From a checkpoint of a small image diffusion model.
Model: 2.43M parameters, 32-pixel images, arch uvit, norm layernorm, moe expert_choice, patch size [4, 4], layers 12.
Training: soap at rate 0.0032, 8100 steps, batches of 128.
Data: trained on photos of plants, animals and fungi (iNaturalist), 77898 training examples, 13.3 epochs.
Rows from block 9 of a small image diffusion model, named by matrix and row number. Rows with one number within an expert belong to one neuron, the router's apart. Each number is 500 + 25 x the weight over its row's rms, rounded and kept within 0 to 999. All counts start at 0. Numbers have three digits each.
After each expert's rows are labels from the 100 images, of 14976 (inputs lightly noised), where the router gives the expert most weight on average: "top examples" is what is common among them. Only what is clearly more common there than usual is listed. The data: photos of plants, animals and fungi (iNaturalist). In brackets: how many of the 100.
# router: router (model.blocks.9.mlp.router.weight, 8x128, trained with AdamW), inputs 44-65
# up: expert up (model.blocks.9.mlp.up, 8x64x128), inputs 44-65
# down: expert down (model.blocks.9.mlp.down, 8x128x64, transposed), outputs 44-65

# expert 2
router.2:511489490469509494507502454455530491502518475526507500485499514474
up.0:484496497459522470472476495471533484504498494493511521548494504498
down.0:452492500552499462519524519524514530465502537478517497560503501509
up.1:481521511457491495461463521553530472503512512500465458512476451478
down.1:509537484521532506467520471445501490469509533534546504532547496497
up.2:504520537518515489456484485481533539503518497510487512458461490485
down.2:487462478520519499459490501521476498478509489480488535540514521463
up.3:519504517512489560516530480536467503475480510511496513462528497542
down.3:482489488537506482487530506503470527481515508503508485508542497513
up.4:474456478520525520479517502450533506538478484496511503473489489555
down.4:544524495487459482526463486536459503450505546494477488539478478482
up.5:534492483527476497508500506439472484520509497494456518501491437511
down.5:532503527465498524509524479442507490507530522500542503511525567476
up.6:472513524494513506484511523481506503459534569524470510510474478442
down.6:509528485538429559494513481519555527506544514517430494516504489470
up.7:495478488514489483526525483502537501491540490515530475508505466493
down.7:497517520524481489483476510505444484540532463549478500484522501512
up.8:537534515497481531511524451506479499520521510492475530534486501485
down.8:484513470531488550470465488484527489482468469530496513505515489558
up.9:474515482537507448475518492462509481458526512527534466500501503546
down.9:503481510494483528515468528524494523530514522463448530518527508476
up.10:503496475520520526489502458504494534494485558492533480491474521560
down.10:481513483495516489462532516480514512543461521505481517513508548501
up.11:518467523473537527532508515500506502521457463481556503475470468524
down.11:512512477548490508507485531533542497516513545521442511536515521499
up.12:474495511480502547497501508496459499498435492465479487520486479488
down.12:478496485474497505499510544509479478493525481491434547519567538485
up.13:534524527475507510505461529518471470495453490530546502511513517468
down.13:444512479529513476510534463504497528487552487456473531471451471519
up.14:525519511467461496555447507487517502530536509509478443505477478503
down.14:464489498499504468509483524540494494494525574508487473536499515490
up.15:497533497496498527480502499528516499534549514486554471489518518489
down.15:519502507538492474496499471475493464501474489534430525492477508500
up.16:510479494499542513478526483440512488473450486449516515481503541499
down.16:510521507513461521527472528518521528518528461540475471502496473518
up.17:500491504489507460481488478460526513503491510523486525511475540480
down.17:528522485489511512472500525506499465491551483516494474480558467542
up.18:493485470531488472493536499510469480491458504506533473498473509529
down.18:489488469517459514492519503452525487525460508524488499478512526542
up.19:463487528476460553539485475479508518524493503514444515511498481515
down.19:491492450525514487502526547471519508501498513476502505473517475535
up.20:505480493501519509521455520517507500478468497502521505468486532523
down.20:503496463508461488476535497496484477496477461508494468511465477467
up.21:514498559485485516513490483490571508506531544492516487495493552475
down.21:468493476514544452510490513508450505517515490498525483489446480494
up.22:550480524470500485525516541486504516508494526504501480505505488526
down.22:436533469525511499474462492539515436506526519494505515495468477497
up.23:456560545500490506505453467510505543450520544477478464514510530488
down.23:490475484494466463459521499480482477543475461509493544511480491520
up.24:485523462526504458499543497505469547531523528496499489471461466456
down.24:532502504505482466520499468511511540452529495475525431532516450517
up.25:497487528552524548534520512479480478518527498544501514483536492477
down.25:495517465436498498506484476523530549495541500463519482513494492508
up.26:517538523512474489521470467500492511514552504502481453486491480486
down.26:487553506527499501517479509501481498491522502485469519494518497491
up.27:496487494486515509504479501499503466485543480520477484520504495533
down.27:473462503458471511493504493468541478571510501491499458502464522491
up.28:543542484566481531508493502454461478466520537539508499494511494528
down.28:487441497523497521529518499521510523528482479488493529515467478506
up.29:536509484534505456551512508490506489530528500487515519487515460514
down.29:496479492464479494487483523526453509491533488500444542529560474487
up.30:542480509536497513483492497499486455561536527536495468488511497517
down.30:497515493501568533498524481520522488456484521487481506477504507506
up.31:503519519491493473498489493453521486446510514512498483489488500486
down.31:526485512467480517508503518510474509525524493502478483522488461510
up.32:458446487536515488464505491450544526468452526541476478538479504511
down.32:505506491433501480546522513537489507514486518466474508476499482511
up.33:491476514483498508488523506461532503487476515527518517574496550484
down.33:484496503487523503540498533536463483513502526484478509508563479541
up.34:498479473488504479501492486503476463494557487494463517449510520483
down.34:488495505514483515530477531514468499497437498498484492529472499532
top examples: class Aves (85); order Anseriformes (42); family: Anatidae (42)

# expert 0
router.0:508503502466492507496534529501499486455507524463473508542503502523
up.0:470453512477495492446479481494506507487497497524462480525470525497
down.0:529506486507487491545501528494501489498513477477516495513566465493
up.1:521517482479507503505516493466511516508510561504482538468529465487
down.1:499493505517450513495508519466567484464533462511499488482492527510
up.2:479482471513495548520514530465534479533522484500465473522529473528
down.2:538547516524470488469527480524488527494542529496513533491475552467
up.3:486451466481501489537536491478475498523487538488439538487490485522
down.3:502543494494480512461460497570527536476494496492511478496483531490
up.4:502480479508481488494483482466507465471470448477494517458513468493
down.4:506468523514474525483527504508463524474516521485527481545531470492
up.5:482519475527525461512496452470496537516482489488537485493466488534
down.5:556467517440458486490514553513525527522525493508470507499509468456
up.6:463464516514513462515462515472518548523520499486469486521484477510
down.6:473519494514505535484559513500484469506459483472548530468521482480
up.7:497473486476464461523520515480560510466473464510471489502462460488
down.7:470536474497506519488515488489464452560528508490516466474511502524
up.8:513467469469474498507519503513523522509472531490455479464494459516
down.8:491531510489503516490480523512467471484540486499509533518499454468
up.9:503498482493530500514466553537504486497469491486546485453510495502
down.9:486489501523463502509529496498516545515518472520516516493495516536
up.10:468473458534505490487500492511457481518490479544509492502502501462
down.10:493497510474495481488497507479567526488494523481482528484478521540
up.11:496470474471525537485464509497449511539533518501524504533482490525
down.11:517543503506518501521482529525518543496498503496481473474500467489
up.12:508499470520493447475533467471489502509496519482494472465495489513
down.12:486495510454510506527461520495514448469535459486484524518500471477
up.13:496525532452486576509469486513481540523513529500440526499502523509
down.13:492456457548503474497540522464498474470491502505510487510500440538
up.14:479474501474470492530464480453499520532530520462463543515500466492
down.14:503486494516477513456535523540515467483471462541533453463527511500
up.15:543451509517510501452524465477467464526493546496496491468469478508
down.15:489454488482524484499526491491463469486507538510517501516470452521
up.16:445545474466487490466488514475523498505516493522483501491521467494
down.16:506475478553533499501500458470505504471459500528482514482472513463
up.17:469451478505510473465491482481500487506519475531490515499497435490
down.17:501529519497498510507489482514499498548472484510496485454510526497
up.18:530475452466483474418476473508487475504551475509479473453516488467
down.18:496497515490527527562471531490505523511485514462448521541515486520
up.19:485475517525488489503532519477491473540495499512515493458482514502
down.19:494506470499482541493492475542458501473521492445485464559515460501
up.20:473530473531525540538556453530460487462492486527545511498529495525
down.20:495464495482495458498445528486520505535519533525483437532494495477
up.21:508487489507473504530511532526492464525453458482530458485477446522
down.21:496516456512493510468466492501529493461490494508462535511500542488
up.22:520492465491489530466498507532500469510517480496492500489509502461
down.22:503498529483472493516521557522530513506482481535532489469492550473
up.23:449467480497498500457513489530471500508518502486542523521529510532
down.23:538486506519474501493458514532491545534527501487442487484533485497
up.24:490481504486510496481470530523461469528524450492503545473523488485
down.24:506512499519505478504482473505529495487532504485480486497471521498
up.25:494527514505501446508512528488496517478488494493501515498530501473
down.25:502495492459498524501453474516483499504532504500487496546490499505
up.26:491432457492506467504463520532481493490475502500533496452511494521
down.26:514526471549478518527539507484504504493496462478443476480465464473
up.27:494479448490485476519484494485481509453468466485519472491482491516
down.27:500492495513465521512479501496525498510505522517453482493513480512
up.28:512495475522512496478505473514524481545530487511485508472482532545
down.28:453519508519531539502490528484485518513462498522491535544476471499
up.29:504509516475502450504505501514468501488535491456540496497481478473
down.29:464448484520516569526451480476487476531471525533505499526533531527
up.30:458472480501508476486520498510516481490525502544518535541508511530
down.30:512533518506512493539455510473492516496481503474485473495488503474
up.31:506480504491470453497508490462490480471490473514492479464444463489
down.31:525475500500459505550499508490535539491472515535476500475487497491
up.32:518519489519480528520532475494526478530530535513494481546517466515
down.32:491462460497496469499458473472452458514497501500475559509513444524
up.33:509525477490466513488487507480481505520524517467469552488527476465
down.33:488502518499502511491498477490526496459509472531497457523470492522
up.34:479445521508510511443488481490502524528522467498456500479530467523
down.34:496513452530488478478536535457539500492435574464545519447502501503
top examples: order Passeriformes (62)

# expert 4
router.4:478508482521502540491462513509491488536488484523521499471477487491
up.0:533483498485527508458504490511472459480522487484511516530490488466
down.0:488491475514458481509484504467527535483459500491461552501498503514
up.1:539496504522545550503536482531531514493523528511522532530486510496
down.1:462515531475507453489506477473481526524498499485516541560526493498
up.2:473499518499498472528495496480511496534501523527527495486526550490
down.2:488516462527503517465532540537509524484514477490426486468481476482
up.3:548470492491482546512517498482507468516484504514531488520465501485
down.3:466513469540491485506450499504503492477525496516500491486543476513
up.4:517525488518457529507491532492521509530479478491484491495553486519
down.4:469483533487516488537530465534502497462518527541507520503488488477
up.5:550486449521540509521510479526466499494528502476487550486491491458
down.5:526457490510471543508494510527500529505484508487460516454450519463
up.6:497510546514513484507513529531511539463444459533491506502515459510
down.6:486475459479496504489477496510486474530498547467498521494489533485
up.7:491470477480480463510522515549489484509466504455494493500487471493
down.7:502503504516521515510492514483540515506525493551445474488475534549
up.8:527526509519524477502484488554473475539501537512493508542498517490
down.8:509508491520476490510515496446503523508502530510484515500508509481
up.9:522480478470495503556477487482534495502476501486516537476488497462
down.9:466481500526482485475524505518478499493450491472490470510517534533
up.10:503447483469526498487530528488489497453494527482485486464514493507
down.10:499527473566482562513472486524495501509495450492511516513488496489
up.11:509516491511525551521467499532467522524518489500529459481537433505
down.11:507494477498459455474538482442517496517488492471462530515484515485
up.12:531520477505456474457502466503541484523472496459527494536471518501
down.12:484478493525518521534463531499458509460501502532485495457527539513
up.13:502469487505469488547538478526507463499511499452482485453472461500
down.13:518513487474485490464497504527527506493511492551524483529495500502
up.14:474521503491526514485514518518512528505494484480498541467508474499
down.14:531521502525517474502528470495449506490498511548471453499492511479
up.15:470510520511510536484492460518523491542494496529520461496465527523
down.15:514502480489510461499544530499468556471503519450510533492535507478
up.16:537523557485507548490509495488513494513515533504531487543487543524
down.16:493487480515524465471501506531442476501500542494527548528517546500
up.17:499519552490517517497506512514515487507512506451532504483560489451
down.17:526452468523471482529512484478464504520498490537458476516461484559
up.18:542519565517507509507500523514475490484498510518524515514518497533
down.18:517495448492445507486515505506517541480492490497479514509519501488
up.19:472540487533507481517569465518497487507507490488483499508533497461
down.19:552494532488464523485444508491487514483514491509536471486492482513
up.20:505480537440473444485483509513502519478476502502516512510457520541
down.20:504533471552496534507510492472552497504487500549485529493524514485
up.21:526525462494511493538495430509534523529521492478520502428472516478
down.21:467492494493493501479507558507474465486483523524534503550495487514
up.22:504465489522469524478542508497525524508509499517489486506542540529
down.22:490525517476512496520467507490531476487479500458525513493497464468
up.23:519518546453484511493556542534505515498485516482494497540527488522
down.23:509521487475466531514510551502496491503467507479510461462495497518
up.24:492564504510489545513534496494464509459494487508481525513476488472
down.24:494502504514525461470495496527537457522510504462524515512510514533
up.25:505496503484500494531554467540512516546482535500490534523497512503
down.25:531514524534506488479454537482515498499519488498489517557510494484
up.26:493559485543516506512509502516560504507510519546514493481527513526
down.26:521472511443488489509475511496479505501503484467488484491469505486
up.27:471517527533494556502524505515507524482507496483516490556542481537
down.27:474491486507459541490475519517518489497482503482487465478489490520
up.28:473547483505532562487490479526477532527503523535530509492513505515
down.28:489509503519498486461481518488516491487496461468472546559536527516
up.29:446504495479523463478551503532502519514501469526498537499515476557
down.29:517502519537494542511485497477491498473491508495501470515499552446
up.30:541493476467509461495487497468533488520504507507467460490518496514
down.30:449488486496492538485486533527488503522499486560510521515484499490
up.31:508506542485451511502541479452530502515495520492508484493488442470
down.31:499508451562517513485467523562514533507527497497485541510479562541
up.32:513518460506559520508492524466483499477509475497471487492474512474
down.32:495505514472439498508513482548526505543516549488521470521528472528
up.33:482462488538484532494508491492476485475501474499534523514486543443
down.33:527546515468533483537527487505495490498521527515470501461507467547
up.34:485503522511532496459458495463528496482478493507535514543536498481
down.34:512500494476472513498506508529501500475492465462479508446452520523
top examples: class Aves (97); phylum Chordata (97); order Accipitriformes (45); family: Accipitridae (41)

# expert 5
router.5:468482481513515526505483512522489475485490491505519502452479480472
up.0:453501490487485466532490485468523476446540511483488525501445484486
down.0:495485489514509490475474535551531462460515430510543462478517529482
up.1:460488451528499488466464521552489530474483467498487490495487513522
down.1:506495513441482496482518432506462518542472499522523501474497499483
up.2:490510462543519464509507473508463489469491486478527513504515510475
down.2:448499526455501504501470536478522491499493525500507479514494470503
up.3:490510477517493512553488467484547479511501521503519511503484562472
down.3:523487463508497484455481500505531452459539514530503457478540478523
up.4:487526515542530472518489544489530519481507460509456484536556469478
down.4:493484540491509501507480483473485482527508560543478444508546467454
up.5:490492482504509512465491482502492481485479489488487542515490495506
down.5:503554543479513510501500520512488492490491511485518478451462467444
up.6:469521480488503509492532502513456451447491466507528478497493499508
down.6:476476486489491481496506538508505503518493481525478455516485481514
up.7:488485502504495501473548512464516497463500451477495480497506494472
down.7:450476540489497491458505529513505482515484526484458528485509504533
up.8:515552481518504469508510474471525501473533540539516453475514500472
down.8:516484527470490519507554453482515564475488493514494506503517504517
up.9:437504542476462545483515506503502476542487498501475496485514487528
down.9:450487521497525529456538470481521472485525479485481499492548490519
up.10:493495515512489450575498544507531507482520476520534489457526488471
down.10:481506509480502491460506526504483483524492564484491524446547488482
up.11:493520525500507476495483522508520524530484518478483524469489497491
down.11:502503493539515487490488494515480514513491514536485483534500452499
up.12:470477466496536463510517498478536513515535477577483459501501559542
down.12:466504508495509498547510503456501500539480495516490477459501496501
up.13:475523508508505514508515457531469511484508514483491520513517503509
down.13:436505493513488445500439499519492498466495506496525555513498497502
up.14:567496522504551523511517544491533519525542501528512511530544526518
down.14:501517507552476550471499459505484494482551473533536469481484503480
up.15:516521436502488547535517507465536461531511487516532487498469511505
down.15:491513500525494558498526474509535505515552503466479470527463496468
up.16:519455571499493466460490530512462499518459500494561470489513496463
down.16:494492480503481518482484491526503530507510475518469544505510514522
up.17:441496483481510463507506507475497505474490448504509486430472500493
down.17:477502519535510532473455546523511493503469500504507510494504501515
up.18:496443481535484514493470496476511524533503542507505534546495519508
down.18:479524504512500504499503513509421488499506471499470519508498457484
up.19:508509480525502546507498476485504503483522514506464491489518515451
down.19:495565542479502511494493507525505528462570500506493441501474467492
up.20:493494468518536524532488462506498509471512552501514443496509493537
down.20:476491482533506516471496527519461483530516480505540521517525488475
up.21:544474488447488496471490493509467448509520495486494481518507490500
down.21:504513498512496501508483490492515510510474518540494519501496523479
up.22:515477520488495531511468488512473514481493501482521511511463462499
down.22:495508459496488533501506491500508534518506475476475547524501465479
up.23:519478484514492497472523451476441510524511487466487461485473491436
down.23:503489505557485522487484534555524496490495520491526494475484507531
up.24:447446500496471552491541508463510501493496484501518517481505507465
down.24:524543512530514500529461504525506504470530506511461521514502476497
up.25:516494503477494476500498482521494468507547487524523529526454522483
down.25:517472514529478519508504549514499508521507473475454531466476532484
up.26:487511500496495548480491529484517508462463483500471493467497447463
down.26:520486484501478484500497491514453526534522474492473487524517526497
up.27:501515515492468514467491487517507520548519481554514487470490509537
down.27:512490490498449464525548468554459491527474496494460494534502492503
up.28:484477537496508502480452465488465494536509492487488519516537503479
down.28:485492481520443505470516521492485511511472479514497500538469503520
up.29:536472470475541521452482506477508512491485478510483438514553471524
down.29:483518477492510486476500485510489472441483521530504486505543503467
up.30:499499504484472521523516519519529489514478505520478486537517501512
down.30:501481523537513499519511506521471479522485444532560465523508512497
up.31:542489494498546558511548493543505504488528490504505490528501501524
down.31:508557517464536470480523512512496526501493457516526516540489481526
up.32:527471509478501488458512485492513491481541522464534498476543493508
down.32:476519517538484486511488476494495509478495480550483473503496490492
up.33:479482503463505523469487512479498462521515477496475489455534460564
down.33:515479504533492484493485514499517501531511514481531510465455507532
up.34:455480471502470500489509497505508479463480523507482478486446478516
down.34:499496533482476494493498498502472464456489469444505568493470487537
top examples: class Aves (89); order Accipitriformes (25)

# expert 3
router.3:482493490512522530500495516509514503506485483522513493488496501495
up.0:447456466495479490491508485504464502473471500459490482454498495461
down.0:490510505535464523478487536497536497521461477500498521489493488551
up.1:520474495511496515488531500499528442507483504523501509548493534464
down.1:502519492494461510525498475476511519482522517510469495490521447520
up.2:482484495480491467454493496536506464489503472504517529476464514513
down.2:502502521480505532509500510519491533500505544480497526487520530471
up.3:477483466524481445475494478570474507528519453509487551511484519524
down.3:468494472535466471500509466530514544490554487497454518511483497497
up.4:493509527533496515519491494511494530478494500526463501474517445525
down.4:524522480497544489502505505517457519488479490524466517522495498480
up.5:475478500479518494487478511517531547489496466548508529501524498509
down.5:526502484507504526542521504524481474493490491446508466513486543484
up.6:474538513491490472488495515535520517493466535519499554519525507507
down.6:525471453462510543502512460458497503520511450498522464467512511447
up.7:462514545524480499493474515471500508535491500551544483501539552542
down.7:487510491468506524478522494518524507483521494454438505481464457485
up.8:506464490490463539507544479502499477519500516475521495512511507480
down.8:475522482538520458519464519502477538490492472527486471506502501530
up.9:504470503489493500505491493485462484544498494551484528526514512527
down.9:481515543510511478488503504477530483490505478486519519538526486471
up.10:477540524534495495542485461548529535485498511526520489531537500525
down.10:531524495483532511512504517477500480488495518501508515500486471514
up.11:523513493505538540498488489552450504472493481540509541503523526533
down.11:499520511499506463501513471465528488490502482444461529498508493518
up.12:455491491447493490500520488508502490469514528498494495479510493527
down.12:537478484559505483523506504445504464537467495512535506509520523475
up.13:525535512497509486537486509495475507477488518482540537502481504417
down.13:484469486498463513529516508509523471502499481482420473475498480578
up.14:487487519548470494505505526488488504482474467510482468518559443455
down.14:491500530482504464517483489463516479515488546504459503494508479501
up.15:520527517487523505522520509511506517539497501511490505497536457526
down.15:498486495510465485478474495537519487482494496494502481496472549459
up.16:514485477524482458498493505506437516481519474487450496513485486487
down.16:489451516466465543496511482533519502542482517493499521500477468549
up.17:519488542482494544446494508524485515494509550512470538509481515439
down.17:511515510482527428502492498482498480490495521464525522527510517464
up.18:531495511511480553516485509442501497516476499520479492500505536478
down.18:508474437485488469504484482556504497472517508512530483493536494523
up.19:437457509500457529513476494464529558470501516479501479524523524514
down.19:564517495454540505474517484468509479565497483529470517537510485506
up.20:496484526485542493501511534523478518509498481492499513555566518536
down.20:507481496475471498496509468482496518495471461506471493480441460481
up.21:449456493504530479517491492500520506489516526512511525472539519491
down.21:529547506539487526517504493480492449459487504488515471488503482472
up.22:468549492540523517493465504487483520505521514502516500484555550487
down.22:535486489469447521525525505515540494517507511495493464518476463515
up.23:460493514471477459524532467509504490516487538476486503504513484472
down.23:526521467507525487478495528536498529496477463487510518495444533509
up.24:498515481510504474506517453440528486538460497449498484497494509476
down.24:482496501483504538468476508538507518481568520530486510503520510524
up.25:498471510470455503491505511448502511521487534513508442526520514521
down.25:481502528534516486489462487569525488453509482476481530485494453499
up.26:548507467517502513499479482491534511473512530509545477506487500510
down.26:497474561481512496498528547480507539496495475478521528493495529501
up.27:499483482528508567546527545491474509485539522518497511499499499522
down.27:493565486487512477485545482526495496508480464491502474516501480521
up.28:539476458488472501492495523502478525512520492479449446490457463504
down.28:507518496463526503476499516524467510505499473497540508529463499457
up.29:456503449504504446539518488491512477531515451518494525445542519475
down.29:484504561488520533477472544509488474498465562470554467550498492455
up.30:496482505487475465568506515523499492523500505453489471480492508514
down.30:495502464510485510460473513530518489480498530573455506496507498512
up.31:450475545499524482513487498504558501491513505495500497513503500503
down.31:467490502515558491508492539494510480547483513500479547494535510464
up.32:485504498509499541442519504452519516466462482506511456495516457482
down.32:493479494498499513512467521503451520531534486491481533498517527517
up.33:468486465500480530496488508496477496558502501506508501512529516497
down.33:521502505510512494507507455502518522471513474514483499486471495508
up.34:521538508499525503506539454488523516503521492447536535523495542526
down.34:501483483483518465504525520489502468487499518526506514523519529550
top examples: class Aves (99); phylum Chordata (99); order Accipitriformes (43); family: Accipitridae (40)

# expert 7
router.7:523527511488489503515492492506495500508548531504480522538507494501
up.0:461456465500482506509491494470516475468490486554492498497470490546
down.0:521504483447531488509478482519449521529538521459469514502533499455
up.1:440498464498535480492495485477521491492502523492489554548489518491
down.1:520504491486475500542499517522479489509501496496489470462491486499
up.2:500480486410525485502473456478482482524523500477543471510471483471
down.2:554506462486490475493511495502522525505469436475478492502454479520
up.3:519529484533479463532494524497494489513517483491481486514503483498
down.3:469470539444523531478482507508481499494476489503510494533490535521
up.4:504457525613537513494514513522485548483480566530483497493519441472
down.4:501561537446491492496478488500484515452561503510526468500498490538
up.5:473504492477477492517495466546513496477531516510474513507505475473
down.5:542496503467466497482472496539533536484450471528485506496513507492
up.6:505515507500512476514544474532476490491525536525490531520468496523
down.6:498484535511479513500475493480530513484492450513472463484540491493
up.7:495436519506469503480494526455503488460521458481547485515481483525
down.7:484524530481467513514513527508526487539485524489484528524503487515
up.8:522513457495455496487488511493493487498497442531500496537480493523
down.8:533461544484528531524496570517462504491499510541492520478465532447
up.9:522514537503485558467494508529511492507531511528512492510464498527
down.9:464483461524502512503471511503491480491515506457511517484543475488
up.10:482565508477491528489477486533531515498500520535497491522513505495
down.10:513460509504491487524538528446491472518521479461476529527508460520
up.11:503476467504497508515488507482466500487462483486490528510502456485
down.11:511516546486506478468474488490529505496537479519504474459512547466
up.12:516484557489474513503486495489464485522500451511442516499498496485
down.12:511523464481515488520533562480519533485539555484524469502528506502
up.13:497506503512509494593533518505482488520517493500527526515537483526
down.13:513461519483488525415467497511485472488521524500482509491465506512
up.14:492508488460473499485488506509499507531495487474468530508552468501
down.14:503549479513515516498522504508551525514543528465546502511484519526
up.15:500493520443469552500535482485604521510509499513471482506524487457
down.15:482484463518461468556469522533453516468497486479459487471479533507
up.16:516506504523467506501460484537473503503464497518510504525531476489
down.16:507486458551516496475499472555491516509552535521461506482471497499
up.17:494526501525477491504516505454539526529516555522522528496527507495
down.17:491490527510445536510508463527532503493533499467497451490468489471
up.18:500544493452461509515495497527522555482535502484479481510536514466
down.18:529535527532470477494500525449527518527504475528499540473467479508
up.19:516527447520526518486533498498534507467472549503527471493503499514
down.19:491481546478450504519476501484463515495533486511444493485496517497
up.20:500487530506496539529480499447503495516559543501503496505530515555
down.20:564507487428488449505534522528494508515503495456493492519476498423
up.21:517477488498507505486526493545491451459527568484502499499502471468
down.21:533495529559520510494526509547495527523486531526501520498529485501
up.22:512504549444509495512455480507501478519493507518488479487507538508
down.22:509488497517479501518490479500559501514470472516521492516478520519
up.23:492520490480457541562495490519546518468498497495515440491528462477
down.23:506471499481483470467500487492432477495480508558494529525466562517
up.24:478495524452480527465475487474495513491507505488447522498505502506
down.24:538510465560503488522482521514515478516546495513521507482479495486
up.25:469545495483494485440479496493490510484520532503505486503489493526
down.25:473513513528515526484494542499476479515508457468530445498480538507
up.26:491510536513498477490525492487493476512562499503487481433499530502
down.26:495511462499489536505506528514470504499468536449479490533516448500
up.27:493476476476522455498501496499496501481515508468522509512505496544
down.27:540503507498475494508511425542492479506515552511451483506486481481
up.28:482493526552493539508495509529474527485491503552495481495488471475
down.28:510534526492478489439463514457462548527544531490488462488465500556
up.29:526521492485454486477481503476476477505492463430503485467481525509
down.29:498525507530506495414502488460466497496497520515536463477488491484
up.30:492452498531516508505516470521517538487486522540468501525441483475
down.30:536561485494487498499507523449491464526464483484525471465502528518
up.31:482503488461480468440517485488441522560531507482496456509482497493
down.31:521486501515513504550457487496516482415482477527498530504535479491
up.32:486515515488518477538476513488475500515489489469446496487497459444
down.32:491479451488514500478536535498508471487519497536533505509537508509
up.33:493468502461489479495515484492455437509522514527508513511520479538
down.33:501546493520506558480477510499544523523536489451508489489527484457
up.34:485491490490525490449485486502480533508512516481489476510532460500
down.34:492502451478491486525477456516463510499535542542475473470500484481
top examples: order Lepidoptera (31)